config = dict(
    horizontal_flip=True,
    cond_dim=256,
    norm='groupnorm',
    blocks_per_level=1,
    batch_size=384,
)
Rows from block 6, named by matrix and row number. Each number is 128 + 32 x the weight over its row's rms, rounded and kept within 0 to 255. All counts start at 0. After the name is the row's rms in percent of the matrix's.
# convs0: first 3x3 conv (model.decb.0.0.convs.0.weight, 96x192x3x3), inputs 156-167, a 3x3 kernel for each
convs0.11 092 [134 136 136 170 114 106 149 141 124 160  99 109 121  87 104 117  62  98 144 107 120 121 102 101 131 129 114 136 132 148 138 183 126 138  98 125 112 122 148  98  82 125 119 113 141  78  45 107 143 138 103 129 161 139 137 136 133 119  48  81 124  78 113 125 128 124 130 172 143 114 130 113 113 117 144 118  68 164 144 113 130 132 124 156 102  76  64 100  95 129 105  65 112  46  79 115 115 111 117 136 134 134 131 138 141 128 135 137]
convs0.12 113 [153 129 114 193  28  79 107 137 132  90 115 132  94 251 161 102 122 115 133 144 113 139 185 135 101 141  96 106 109 106  97 130 129 125  67 136 117 157 157 104 100 153 107 122  72  81 184 125 140 251 111 203 186 140 127 141 129  95 220 131 108 127 119 137 135 130 127  55 143 106 120 137 111  97 115 120  32 118 141  74 104 107 122 154 107 171 128 120  65 112 113  75 118  94 144 179 115 157 133 140 148 137 150 113 123 116 138 120]
convs0.13 096 [109  64 114 142  83  85 147 124 110 150 112 112  98 212  61 109 128 104 175  98 108 170 176  97 137 107 150 118  80 114 121  93  95 130 157 115 121  92  91 114 178 119 133 137 101 115 196 101 100  86   0 133 122 186 128  40  87 115 128 133 123 155 107 122  87 119 120 114 114 120 134 125 153  34  91  94 206 158 108 139 104 126 154 121 171   0  95 170 171 130 136 131 110 175  63  67 116 153 126 135 141 131 150 121 157 137 119 132]
convs0.14 097 [133  71 171 103 206 119 120 122 125 140 213 115  70 127 110 152 199 134 176  98 106 104 199 111 159 136 132 114 127 125 115  63  99 141 106 101 105 112 145 130 206  79 128 131 147 119 187 171 114 242 163  85 107 132 139 116 128 116 116  61 149 112 103  82 108 123 150 144 185 145 134 158 147 125 138 115  92 130 134 174 154  99 138 112 129 180  86 172  95 112 137 199 125 145 106 210 157 149 162 135 124  94 134 112 106 132 144 152]
convs0.15 099 [117 140 116 128 255 128  87  82 112  99 110 137 110 223 140  70 115 118 136 133 138  94 216 117  44  92 126 146 111 121 175 153 156 151 141 121 143 123 111 132 255 142 118 103 137 111 139 108 108  51 153 115 210 128 124 139  95  65 255 131 141  85 146 134 101 118 117 142 137 128 136 120 100 133 114  21 252 118 145 168 169 115 134 128  51 215 132 125  33 129 138 153 128 162 245 141 159 123 144 126 137 105 117 164 128 138  99 142]
convs0.16 091 [107 148 132 172 113  61 130 117 104 106  91 162 119 115 194  98 131 125  86 141 124 104 198 100  77  99 145 152 178 106 139 145 107 146 140 135 108 125 115 133 164 200 125 115 142 159 134  95 181 187 124 143 134 127 133 106 159 113 255 187 130 170 150 139 133 107 112 159 185 118 108 143 105 194  97 131 113 180 113 126 118 133 212 121 156  52 119 156  92 149 139 100 122 189  71 102 134 103 132 114 116 148 133 120 130 116 146 142]
convs0.17 092 [157 127  92 141 220  95 144 118 123 175 123 159 119  63  82 145 171 123 120 128 149 142 178 146 135 136 141 123 144 132 173 151 184 134  97 117 116 113 102  78 212 106 106 100 128 149 137 125 105  34  80 146 137 161 132  96 133 133 255  79 133  72  92 129 147 143 178  79 117 115 178 106 152  66  98 100 252  68 145 137 106 137  33  43 122 172  66 100 104 134 135 100 131 143  71 112  96 143 158 117 139 134 112 151 114 125 126 124]
convs0.18 098 [108  21 155  69 204 128 103  91 117 116 182  83 105 120 113 143  90 104 129  76 155 100 136  78 156  81 142 143 100 148 122 137 174 116 153 109 169 115 118 144  40 170 133 153 112 145 148 130 120  44 150 146 209 150 113 140 143 193 129 147 119 118 122 126  86  99  79 146 118  93 121  97 113 200 147 178  63 154 110 122 139 153 159 131  90 178 130 127 125 154 147 214 108 133  70 153 133 110 144 146 130 120  91 168 134 134  90 126]
convs0.19 094 [144 127 113 109   0 176 147  98  99 117  78 136 115 151  57 150 158 115 126 138 148 135 155 166 124 142 121 135 118 150 137 106  75 133  82 121  99 116  97 135 227  86 114 141 103 122 143 146 180 137  31 105 165  89 120 155 121 160 234 130 138  96  80 124 111 105 117  93 119  95 128 120 128 109 157 123 225 156 141  93 113 141  93 160 117  99  24 168 141  95 145 137 122 165 142  80 114  77 157 113 131 138 106  91 141 126 150 142]
convs0.20 105 [101 157 118 115 127 123 130 103 135 101  94  95 150 169 175 149 129 118 109 170  83 117 124 114 107 129 136 141 133 146 123 186  97 136 126 125  63 175  89  97  87 116 131 124 129 137  97 105 131 155 211  88 135 137 136 121 101 103 205 103 131  70  49 110 138 134 110 187 141 152 174 124 108 146 135 159 173  72 114 118 148  78 177 109 117 112  75 151 132 116 123 161 141 137 169  80 120  97 179 123 125 140  95 103 127 144 126 122]
convs0.21 101 [132 100 132  92 107  99 146 155 125 150 124  65 170 110 126 124 133 117 125 158 123 140  79 156 131 113 145 144 115 120 117  55 183 135 185 112 135 162 141 184  61 102 133 119 113 121 135  94 173 219 119 135  97 120 146 111 143  88  77 102 111 116 103 109 114  86 194 255 111 105 137  99 169 119 156 118 215 112 126 160 122 107 143 132 111   0 124  68  62 140 108   6 172 152 111 182 149 129 137 146 130 141 158 148 129 141 150 116]
convs0.22 113 [140  28 162 220 255  39 118 139 135 177 100 153  81   0 107 144 162 119 133 119 136 136  57 108 113 140 118 134 139 166 147 181  96 121 112 135 143 144 144 113 206 107 101  72 124 144  98 141  83 108 122 175 183 122 143 124 150  63  78 110 155 148 136 100 122 124 101 165  75  98  91 114 153 159 140  86  92 113 128 109 134 151 154 121  86   3 121 142 178 135 121 158 103 131  66 167 123 130 111 126 126 130 146 114 112 127 121 107]
convs0.23 101 [124 102 102 126 255 111 142 144 123 189 148 122 153 179 162 130 111 148 128  98 125 145 164 145 103 138 134 152 102 138 156 167 138 136 197 160 146  92 111 128 110 148  91 100 149 138 195 134 151 122 196 158  85 101  95 152 136 141   0 140 111 148 122  57 162 137  71 194 118  67 149  98 116  96 151  92 128 111 105 115 153 132 119 164 143 116  90  88 173 139 175  32 168 130 146  89 105 138 147 127 122 104 119 122 131 127 103 118]
convs0.24 101 [142  94 110 145 253 107 108 139 124 143 128 129 112  16  93 144 190 118 139 129 158 135 108 141 127 148 128 109  93 133 137 135 156 147  99 127 129 123 128 123  34 187 141  92 104 143 149 146 120 173 178 112  78  67 150 110 102  93 192 134 131 144 134 125 137 126 141 149 176 122  90 141 179 182 122  71  40 146 143 115 126 135 212 122  64   0 113 136 134 129 144 202  97 148  78 135 120 146 133 119 125 156 118 135 128 133 121 142]
convs0.25 100 [167  89 118  87 127 113 134 134 120 109  57 127 118 132 144 114 115 130 111  99 144 143 189 123 121 119 138  94 159 124 115  39 152 130 145 121 113  82 113 205 131 129 111 139 110 111  66 140  57   0 131 139  96 151 107 139 142  98 255 119 121 140 126 142 116 146 109 148 143 140 141 145 129 166 136 184 191 105 110 129 114 158 156 127 255 255 134 130 144 128 122 116 100  83 117 126 123 142 152 120  99 126 140  63 111 121 125 122]
convs0.26 097 [129 144 124  80  69 145 133 129 122 111 181 127 125  93 134 114  96 120 130 143 117  80 233 120 134 165 114 141 138 117  76  74 140 146 157 153 124 134 109 145 255 114 128 120  93  88  93 112 118 152 150 100 100  80 110 101 133 180 240  96 113 115 133 160 114 146 175 188  81 141 103 137 126 163 140  72 117 162 113 114 145 145  88  99  51 132 104 106  92  98 104 134 117 152 108 114 130 146 132 148 134 125 148  85 100 134 124 105]
convs0.27 107 [200 162 136 132 255  96 128  70 146 176  73 112 112 255  78 160 145 121 108 129 118 182  87 121 121 146 132 136 117 145  96  72 111 157 102 135 122  85 139 121 141  68 130 115 121 128 113 155 119 189  93  92  78 144 113 101 120 151 119  73 122 117 186 114 118 107 146 106 104 113 131 141 139  97 165 120  95 126 189 167 124  82  86 138 130  64 128  99 159 117  81  79 130  50  97 137 138 196  89 127 108 135 128 128 129 128 141 123]
convs0.28 103 [117 131 130 194 188 128 131  91 123 149 116 107 124  37  67 172 133 132 124 128 135 139   0 113 143  70 104 134 143 147 132 132 110 148 136 132 115 143 126 102  28 191 145 118 173 143 117 136 178 143 140 184  92 118 127 129 120 141 255 133  88 115 124 125 127 126 124  81 163 161 112 148 154 171 130 149  92 149 149 120 127 137 130 136 154 150 126  78  70 132 135 130 142 167 148 143 121 150 118 141 135 148 178 143 157 126 118 124]
convs0.29 094 [126 113  96 101 255 129 128  95 108 103 122 117 133   0  75 134 126 136 136 119 137 143 133 138 152 122 156 126 110 125 119 255  91 115 120 131 118 127 135 112 128 122 120 140 125 132  91 118  95   0  38 120  52 103 119  95 123 116  65 178 140 120 157 123 106 105 108  82 100 133  98 108 114 140  97 145 131 158 136 129  99 123 117 137 132 255 135 126 225 152 143 138 111 147 194 172 144 129 131 122 124 140 120 169 109 118 121 116]
convs0.30 100 [137  46 137 149 121 118 132 140 147 136 118 156 143  77 143 129 140 151 114 142 109 151 115 105 143 114 107 113 156 110 116 140 114 128  91 124 126 113 157 125 167 177 128 106 128 119 146 137 195 146  79 151 164 112 103 130 114 163 139 179 104 168 163 118 124 110 172 126  72 131 177 156 136 164 133 141 147 159 124 132 159 114 160 106  30 164 159 115 108 105  46 142  69  70 139  80 128 128 150 134 109 141 126 125 108 128 145 114]
convs0.31 089 [149 194 118 113 126 119 106 111 114 179 101 144 131  99 110 127 179  83 111 130 137 126  19 155 144 131 147 115  93 140 132 163  96 117 137 137 117 114 110 130 103 127  89  33 134 140  66 149 155 236  95 118 149 130 135 115  85 165 174 164 132  75 128 114 158 166 110 179  76 139 121 106 181 122  54  85 220 127 110 167 160 102 131 141 163 255 123  95 107 165 152 131  87 167  67  96 128 130  87 112 155 153 129 139 160 133 138 139]
convs0.32 107 [132  88 123 122  83 152 123 142 139 110 117  79  96 125 147 111 159 111  88 108 142 150  11 183 112 120 114 140 107 165 113 157 127 117 139 134 176  88 103  68 235 174 136 116 121 125 125 121  97  93 192 155 138 105 154  76 103  93 223 124 113 106 143 146 122 121 142 172 115 103 124 111 167  63 143  63 226  52 144 110 140 122  80 105 182  78 142 113 137  72 174 121 131 120  81 152 133 156 146 131 129 122 134 151 137 143 127 133]
convs0.33 109 [111 132 134 146  75 138 115 152 118 129 113 120 119 255 165  89 138 110 112 130 133 115 181 160 125 177 102 112 140 115 105  89 126 106 161 119 131 134 122 145 164 144 130 149  89 117 112 107 111 255 147 141  75 113 151 138 143 121   0  80 134  61  95 129 107 144 103 108 113 121  95 152 175 165 155 160   7  52 149 125 106 142 141 132 125 182 149 130 200 126 152 172 130 157 147 134 135 137 152 128 130 116 111 190 112 135 153 125]
convs0.34 105 [108 106 115 156   8 149 133 155 124 155  88 142 181 162 123 138 154 122 174 153 152 126 109 120 122 121  95 113 126 152 138 119 187 141  95 145 145   1 112 118  61  77 129 134 167 144 124  76 150 161  43 127 129 133 119  91  66 121 224 143  95 149  69 126 109 138 103 171 117 131 127 139 130  51 134 117 116 104 131 102 149 150 117 161 172 151   6 136 201 152 134 124 122 105 129 118 171  98 132 122 128 116 109 113 140 116 142 137]
convs0.35 102 [148 123 137 152 201 140 123  83 174 135 122 132 172  86 180 163 134 148 135 141 124 157  69 157 144  84 144 139 107 130  91 166 144 125  86 178 147 166 140 102 155 145 104 104 123 101 156 133 127  86 143 132 174 108 102 111 119 140 153  99 115 128 145 119 139 101 122 185 145 139 139 146 119 121 145 161  60 105 138 122 144 162 126 152 100  18 107 110  90 145 158 128 172 112 108  78 109  71 120 128 129 129 104 130 117 141 132 134]
convs0.36 100 [104  46 138 106 255 145 122 118 129 111  43  79 109  74 116 135 147 127 106 101 120 176 255 128 114 129 134 160 126 158 154 209 140 135 134 128 119 147 127 135   0  92 157 175 151 104  45  93  52  80 152 123 133 141 140 104 111 179  57 125 147 177 162 140 107 113  92 244 137 120 116 114 159 138 166  63 122 137 138 108 163 150  62 153 166 188 196 145 134 110 140 132 120 158  78 127 121 164 117 141 127 127 135 142 122 133 153 140]
convs0.37 110 [160 169 157  89 255  86 154 106 153 118 160  94  69 219 154 105 163 100  96 146 125 183 201  70  99 147 128 137 127 177 121 102 128 124 104 153 144 126 168 161  36  94 158  83 152  74 182 104  92 255 143  97 104  74  84  61 110 158 126 139 182 139 168 140 132  83 117 112 193 146 145  84 129 193 191 144 179 127 127 138 180 163 186 102 169  74 106 142 155 165 181  85  90 168  91 187 116 121 104 125  89 112  90 114 106 123 129 138]
convs0.38 102 [127 125 131 128 103 108 142  50 110 133 163 140 131 135 121 150   0 109 132 135 159 156  70 131 130  85 136 141 144 134 141 141 113 151 111 129 112 138 128 100  96 141 112  98  91 129 124 137  82 244 149 155  38 120 133 100 133 128 255 138 164  89 114 123 141 134 148  92 129 109  81 111 121 131 115 133 172 151 138 124 132 133 108 101 106 238 180 112 102 138 140 171 145 136 159 107 175 115 103 113 125 124 149  73 133 116 148 118]
convs0.39 092 [145 105 109 124 132 150 114 177 112 120 206 144 128 194  82  78  95 130 113 117 133 118  78 169 110 130 141 132 121 142 151 102 135 115 140 113 166 109 113 125  23 140 126 155 146  93  72 133 135 190  95 131  90 112  88 148 136 103  18 157 143 176 119  93 157 156 110  89 101 122  99 148 113 125 103 112  80 131 154 160 108 117  93 141  15 122 141 108  43 122 196 191 118 177  55 116 152 166 107 146 138 135 158  94 119 126 109 144]
convs0.40 090 [117 114  90 204  78 162 101 167 149 119  71 155 106  25 110 180 134 163 133 152 129 148 218 168 144 127 115 170 118  94  99 150  98 129 140 105 143  61 111  80 206 150  85 125 131 145 129 133 131 138 111 114 141 136 135 115 121  63 168 177 136 116 163 125 158 147 113 129 124 174 103 105 143 116 110 152 211 108 119  76 134 122 136 123  88 246 238 163 217 151 145 114 156 165 255  88 132 133 129 107 103 119 110  90 113 150 108 142]
convs0.41 091 [147 150 141  59 167 156  86 136 143 153 187 131 195 115 161  77 127 156 138 128 126  58 184 129 143 120 122 134 168 116 158 166 104 142 161 151 129 119 138 163 132 130 119 174 146  91 151 141 201 147 126 130  94  99 154 131 124  34 255 106 118  92 153 117 156 125 161 146 139 146 176 114 149 108 111  38 255 152 169 112 113 130 139 129 142 143 116  70 138 121 114 121 108 137 214 141  99 145 138 103 129 141 136 111 100 114 115 142]
convs0.42 090 [149  67 133 100 134  80 117 155  94 105 172 115 105 255 114 143  82 140 121 131 169  72 170 140 116 159 124  77 133 121 117 207 133 111 106 126 119 233  89 141 160 150  99 122 168 131 132 142 145  87 239 123 130 125 142 155  70 123 174  85 185  88 124 139 120  94 134 155 134 166 110 106 104  93 119 111  44 158 126  88 108 123  74 129 156  24 145 106 134 106 105  83 134  94 255 105 128  98 136 132 162 146 127 189 136 114 121 114]
convs0.43 094 [161 155 105 205  84 152 131 133 137 118 205 156 107 196 129 108 188 128 130 129 139 140  79 167 136 137 137 131 166 160 142  62 140 141 110 130 132 160 129 124  88 123 140  90 116 120 109 144  89 155 128 120 123 135 124 130 114  94 105 105 140 130 130 144  62 144 185  86 165 159  83 156 123 202 184  72  17 157 137 150 163 107 123  99 108  88 144 113 136 135 167 166 170 141  84 150 132 125 140 145 133 141 146  88 137 143 123 133]
convs0.44 112 [150 163 138 104 183 209 145 157 132  44 106  50 122 187 151 117 160  52  98 154 118  95 112 202  98 161 126 130 159 139 148  67 119 156 117 134  84 138 128 126 221 173 156  86 124  53 168 113  61 255 171  56 228 134 113 146 109 129 107 146 139  43 101 141 155 106 129 182 151 113 134 113 134 148 116 101  81 172 134 136 146 113  37 113 170 101  84 113 158 132 127 146 141 179   0 144 155 135 145 130 132 131 106 135 102 132 137 113]
convs0.45 099 [143 165 140 174 255  79 157  91 112 129 149 137 134  85 142 137 122  74 106 123 110 120 125 192 127  96 102 151 137 147 127 131 178 128 180 146 125 163  98 123   0 111 129 129 125 123 110 132 133 141 124 128  55  69 101 105 109 131 247 210 125 186  63 143 129 133 150 153 143 134 146 113 119 105 150 116  87  94 107 112 118 134 127 130 127  20 130 115 169 116 128 144 148 141 121 164 131 101 129 136 129 118 120  97 137 148 157 123]
convs0.46 092 [140 114 134 116  59 105 102 106 124  90 126  80 139 199 136 111 219 140 134 163 128 107 114 143 105 146 149 158 113 123  94 109 126 138 121 128 142 165 128 161 156 118 162 119  63 149 187 147 126 141  86 119 206 133 120 114 163 132  70 166 154 160 115 108 134 102 128 108  98 162 142  84 113  98 167 140 158 146 144 156  88 167 164 141 112  91 126 147  80 133 112  34 133  62 135 145 148  62 105 149 149 130 136 155 118 150 166 119]
convs0.47 109 [139  28 131 139   8 101 134 123 148 120 104 138 125 132  81 126  79 151 139 145 112 142 236  93 138  63 103 109 183  88  83  91 163 115 139 150 137 132 120 134   0 176 134 138 125 118 110 134 111 113 200 146  88 116 127 140 128 141 154  51 120 100 105 127 106 134 113  81 149 109 122 152 114 196 163 128 125 180 128  96 124 131 134 116 138   0 175 159 146  98 141 129  81  62 129 124 118 148 130 117 126 137 102  52 112 124  98 132]
convs0.48 118 [126  78 158 158 125 116 104  77 117  80  28  94 168  67 143 126  97 162 131 133 120 157 171 119 141 122 131 134 135 148 136 152 137 129 113 170 128 162 120 113 112 149  82 144 128 108 119 151 143 166 127 138 103 138 112 135 167  86  97 189 166 211 174 140 165 140 136 149 163 104 113 136 175 116 157 104  88 115 106 103 117 113 101  99 105 108  84  97 161 117  57 161  83 110 119  61 118  95 139 103 124 111 132 114 129 117  98 122]
convs0.49 111 [140 158 140 125   0 147 125 108  95 134 203 118  87   0 141 122  66 124 138 142 116 109 118 172 151 102 131 146 138 144 162 216  85 146 162 144 136 172 156 128  16 114 140 116 141 134 159 138 129   0 150 132 107  97 119 132 117 101  22 145 111  88 135 131 135 119 106 122 127 127 113 117 122 133 126  71  71 130 158  91 147 134 116 128 111 166 156 119 131 110 128 128 144 150 223 146 170 131 142 138 132 143 131 222 185 110 108 128]
convs0.50 091 [160 198 161 119 255  87 122 135 150 144 129 136 178  21  84 131 106 119 144 119 113  90 104 137 135 145  99 123 145  70 101 171 110  99 130  51 119  96 134 121 123 136 138  36 156 158 126 122 113 228  53 106 178 127 138 116 157 114 100 153 165 162 157 119  50  85 110 129 175 150 139 120 137 122 129 151 205  90 126  85  67 124 172 109 115   9 103  70 173 109 118 136 100  70  82 146 160 149 122 138 161 143 158 155 108 133 147 138]
convs0.51 089 [150 109 138 157 114 158 132 160 109 143 152  89  91 175 138 110 115 153 137 137 125 108 164 130 131 122 113 147 166 145 148  40 155 135  95 149 106 112 143 120 127 124 165 168  96 138  97  93  98 101 244  68 153  49 112 143 105 133 208 165 111 169 143 120 138 155  92 112 165 108  89 135 121  21 122 105 189 103 135 148 111 145 117 102 112  58 120 157  91 130 158 145 141 173   0 147 112  88  95 139 116 109 121 162 124 136 127 127]
convs0.52 089 [162 110 109 106  50  97 146  73 137  98 170 139 136 228  78 114 149 115 129 158 138  70 183 122  88 144 129 124 115 107 155 172 121 106 118 128 118  85 119 105 230 125 127 174 123 147 135 154 123 255 105 159  87 150 128 155 153 174 180 190 177  97 127 170 147 152 137 154  87 176 131 120  77 103 107  92 177 150 135 159 151 135  93 141 128 206 133 117 168  78 110 113 165 105  74 121 134 164 117 116 129 132 107 156 146 146 112 138]
convs0.53 103 [145 142 109 116  93 129 132 119 135 132 131 100 170  21 193 123 165 123 134 133 129 139 112 116 131 184 123 128  90 156 165 221 108 106 114 130 111 153 108 143 180 133 144 113 104 157 109 133 112 255 111 130  75 113  90 160 153 148 171 129 131 129 120 159 164 129  79  52  97 121 175 114 132 118 114 109 194 122 131 111 129 142 138 137 112 124 109 133 182 143 108  97  98 107  78 122 147 137 141 150  88 107 131 164 149 136 138 115]
convs0.54 089 [130 133 131 160 255  35 146  51  81 123 125 130  91 142  65 140  83  71 130 119 143 116  65   0 125  86 140 118 131  91 102 128 169 123 105 121 124  78  86 124 232 169 135  63 122 126 136 127 138  60 142 142  86  38 120 139 141 128   0 114 125 164 102 129 129 133 146 155 107 141 172 110 118 124 127 126  72 169 144 107 110 133 127 117 169 183 131 100 107 124 134 137 124 144 135 133 156 103 119 122 150 129 131  93 131 117 141 145]
convs0.55 104 [122  98 122  70 255 120 142  76 129 138 141 112 160 227  69 119 108 151 136 135 139 123 107  84 156  44 193 120 156 122 127 121 143 110 121 130 146 106 126 132 120 126 124  59  79 115 148 111 103 251 147 125  84   7 115 133 119 144   1 115  98  81 180 130 133 120 145 170 153 148 158 142  99 115 155 213   0 129 131 178  89 131  99 112 184  42 106 108 190  95 144 130 129  87  85 120 125  75 120 136 122 127 134 140 122 112 134 136]
convs0.56 097 [122 134 119 112  62 104 177 114 118 157 156 131 130 195  84 121 128 112 119 130  96 133 114 115 138 149 114 138 127 110 122 153 137 122 118 125 149 106 106 138 105 151 152 154 137 133 128 136 148 133 137 136 179 143 141 119 117 160 239 121 115 119 142 159 201 140 197  25 163 165 159 130 145 158 139 139 110 113 144 128  87 160 156 146  98 158 131 169 196 114 194 140 120 178 154  83 129 117 115 128 143 136 114 113 128 136 129 123]
convs0.57 105 [115  72 105  59  94 138 117 140 123 140 128 135  95 177  98 141 126 163 134 158 149 118 159  72 125  58  92 119 126 146 155  79 128 154 118 147 139 114 140 131   9 170 100  84 124 109 160 126 166 217 175 152   0 123 117 130 136 103 148 105  91  62  93 122 138 115  90 154 101 131 124 139 133 110 148 211 250  91 134 134 126 135 132 105 153 233 152 164  82 137 136 114 123 176 200 136 142 101 138 137 124 127 159 153 133 126 127 141]
convs0.58 097 [143 168 100 120  78 152 142 197 147 148 117 132 116 135 134  73 109 107 135 145 151 172 225 103 130 152 119  97 155 150 151 144 158 155 122 120 124 173 149 112  19  80 173 150 151 126 148 100 134  92 155 137 166 116 139 168 136 156  41  51 121  61 144 142 154 119 160 184 123 131 109 135 120 157 120  50 109 151 118  58 135  89 129 149 199  56 201 141 128 135 107 148 147 127 129 138 155 145 123 132 117 125 128 138 120 133 142 115]
convs0.59 100 [148 162 132  89  15  98 151 114 134 135 142 126 157   0 175  87 150 134 124 118 107 141 200 123 134 112 121 139 101 117 135  76 102 142 114 119 105 144 119 157  42 134 148  95 141 118 184 137  79 118 160 107  68 135 120 102 113  72 255  87 161 148 124 140 118 126 157 134 114 124 139 152 127 155 148 144 194  87 129 128 124 110 163 131 199   0 158 145  77 126 147 144 151 114  56 150 144 118 111 121 121 131 150 121 133 100 121 136]
convs0.60 098 [118 124 147 143 211  91 127  74 131 135 129 120 117   0  58 147  65 119 123 129 124 126 113 154 135  59 134 137 104 124 108 160  93 144 130 145 135 128 120 106  78 139  99 188 128 136 136 147 132  61   7 137  83  89 136 158 141 157   0 232 142 213 203 116 128 141  99 103 141 121 115 145 129 123 114 147 115 150 115 189 133 135 140 120 127 196  92 136 255 119 144 112  98 136  79 103 126 133  94 140 152 126 130 170 106 134 100 122]
convs0.61 100 [119 111 130 146   0 124 145 165 116 129 111 118 130 255 207 137  63 120 134 126 138 125  81 140 139 129 142 122 149 125 144  28 172 137 122 143 136 182 121 137   7 100 156 214 171 134 101 109 134 126 131 107 149 124 110 153 133 141  71  64 117 166 166 107 141 144 166 179 165 137 173 111 141 135 143 168 165 128 112 134 145 146 152 123 184  38 179 139 169 137 115  83 121 148 176 186 144 102 118 128 116 143 117 145 118 125 131 128]
convs0.62 109 [131 122 122 144 139 136 108  93 112 125 100 123 124  66 107 144 150 166 136 150 126 127 112 153 122 161 142 165 124 126 141  75 123 135  80 145 115 137 140 131  63 119 149 124 146 127 131 154  94 134  72 134 145 135 112  90 132 101  58 137 138 103 106 134 148 112 149 216 121 127 108 112 146 140 126  71 178 111 125 122 143 142 124 151 143  31 109 150 129 118 132 181 128 169 179  94 134 147 159 134 124 131 155 123 119 120 116 134]
convs0.63 097 [ 92 105 142 175  94 137 107 116 128 143 198 116 167 179 147 140 112 109  87 154 123 118  37 147 143 107 139 113 145 128 104 184 145 120 153 140 137 105 155 143 205 119 130  87 110  91  94 145   0 208 130 108  96 104 104  92 124 155 106 151 148 153 105 141  54  97 130 145 156 124 137 139 150  20 134 120 115 138 126  87 154 208 170 138 223 255 130 163 137 128 144 128 143 176 123 162 138 142 113 129 104 126 131 151 102 127 133 114]
convs0.64 095 [151 106 130 104 100  58 103 147 134 115 173 142 154   0 106 105 142 110 117 117  70 159  35  74 110  95 103 143  75 124 151 171 189 137 160 112 136 137  98 136   1  84 137 157 140 132  65  51 118 212 171 143 102 173 106  97 134  95 255   3 126  98 156 134 107 131 136 229 126 140 118 135 138 148 117 129  65  92 124 147 122 114 255 102 180  20 121 141 154 139 149  98 162 153 122 242 137 149 121 101  94 135 122  81  75 134 145 138]
convs0.65 092 [190   4 176 108 148 105 113 135 128 152   0 160 159 107 162 127 133  84  92 182 156 116  75 149  99 104 111 129 105 152 131 132 142 110 120 131 106 255 164 146 165 126 146 135 130 184 166  31 163 152 117 118 108 129 128   0 213 178 152 162 131 162 129 146   0 139 114 145 155  96 112 129 130 195 111  82 178 126 125 100  99 150  19 165 119  81 139 126 131 118 128  84 149 124 153 127 134 135 134 118 220 112 135 154 113 133 137 130]
convs0.66 106 [137 133 120 159 117 153 146 164 128  87  89  63  32 250  75 130  59 116 139 135 138 139  57 146 120 130 141 115 151 133 131 157 153 124 144 152 123 171 110 131 118  86  98 177 142 131  79 106  99  45 153 137  71  72 127 135 147 128  93 110 143 162 172 102 122  99 128 198 131 133 147 118 141 151 126 165 174 136 121 147 108 122 199 113 184 255 160 146 157 132 143 143  95 128 102 105  99 132 131 129 140 131 140 151 118 153 117 124]
convs0.67 098 [158 145 139 122  20 107  92  89 150 110 122 150  57  43 152 123  57 115 136 119 116  97 133 135  88 157 110 124 141 142 150  99 125 140  95 141 115 154 115  74 125 126 130 112 128 153 142 123  86  20 138 135 162 184 141 117 120   7 245 111 108 178 133 137 125 132 108 122 112 115 141 146  88 121 122 176 255 149  96 105 145  92 146 126 113 146  86  62 177 109 123 144 105  71  78 103 119 145 160 124 138 132 126 109 157 144 131 143]
convs0.68 105 [124 195 135 116 105 162 135 116 131 153 144 151 154   0 143 120 166 142 132 113 140 149   0 159 116 145 123 159 173 126 108 197 166 147 112 133 140 142 128 107 143  83 140  75 130  89 126 116 127 129  94 138  87 130 134  93 131  97 166 127 133 121 149 153 131 128 109  99 139 114 124 140 135  81 158 142  38 155 145 127 124 110 167 123 141 195 128 135 107 132 164 153 115  39  53  94 127 147 134 132 129 120  95 150 138 139 123 132]
convs0.69 106 [147 101 131 132  58 148 121 147 127  92 146 146  31  66 105 116  92 131 139 132 133 142  96 126 130 113 127  95 129 131 165 140 138 138  97 142 109  76 111 153 255  94 121 110 106 114  98 103 117 163  92 131 160 122 124  89 127 108   0 145 119 111 129 154 157 157  81 127 122 141 151 133 133 125 121 185  40 116 136 127 114 136 135 125  97 110 154 138 128 112 108 139 127 142 219  97 151 128 142 115 128 127 124 139 129 130 148 134]
convs0.70 095 [119 123 122 108 191 119 122 151 126 121 142 121 110  20  79 137  87 131 128 108 130 158 149  91 133 125 143 132 105 127 128 169 121 133 128 129 127 153 142 135  52 153 131 100 144 120 105 154 103   0  91 123  70 135 126  99 126 134 140 115 146  78 106 134 131 130 152  52 105 137 140 106 141 146 128  76 136 115 116 129 141 113  90 133 121 160 108 101  96 126 135 137 135 146 150 123 137 114 146 127 158 109 129 172 124 124 131 126]
convs0.71 101 [184  29 132  85 173  92 102 154 145 135 160 147 225 202  87 131 133 114 151 107 145 161 177 125 131 195 135 130 165 130 157 179  92 136 143 127 136  80 123 168 163 106 101 116 168 163 186 120  98 240  85 141 126 110  88 130 144 180 166  91 141 143 125 132  56 109 164 138 217 125 127 162 108 211 133 123  84 145  66 108 145 116 149 113 126  57 143 134 118 145 103  73 109 188 110 246 121 148 115 148 129 147 145 139 164 128 130 130]
convs0.72 091 [139  95 100  35   5 170 118 109 110 148 165 115 181 202 138 116 153 109 143 124 127 116 169  73 154 132 129 124  85 131 109 139 131 122 130 144 119 132 146 135 177 133 105  55 175 139  92 158 131 140 207 126 147 160 113 153 118 140 255  64 170  37 139 116 123 104 134 153  99 120 198 111 154 157 104 174 107 162 127 145 169 110  96 131 114 180 133 110 105  97 122 141 124 122  74  63 164  84 145 127 130 146 142  91 147 111 156 159]
convs0.73 117 [148  88 101 137 255  75 107 153 127 125 163 132 110  42 130 132 109 142 134 122 105 154 109 121 131 139 163 139 191 157 144  87 154 123 110 159 141 186 168 109  92 156 129 127 131 160  90 175 129   9  73  99 174 151 145  92  73 141   0 142 113 130 130 118 147 130  88 158 127  94 135 149 127 146 138 128  84  76 139 130 135 153 138 149 126 197 134 122 122 181 147 175 170 133 111 151 152 142 164 122 138 130 127 149 151 114 102 138]
convs0.74 100 [ 91  82 121 123  37 128 128 130 120 143  79 130  69  88 150 114  99 134 208 134 138 126 185 104 150  92 113 104  96 119 134  66 124 137 133 137 141 108 136 106  47 123 157 129 125 204 124 120 169 134 167  95 134 129 158 119 111 144 119 160 127 160 144  90 105 133 137 209 144 116 144 129 129 150 118 210  29 117 149 185 120 155 132 122   0 255 113 135 113 113 148  80 148  98  65 146 125 144 125 105 131 128 116 126 144 129  99 118]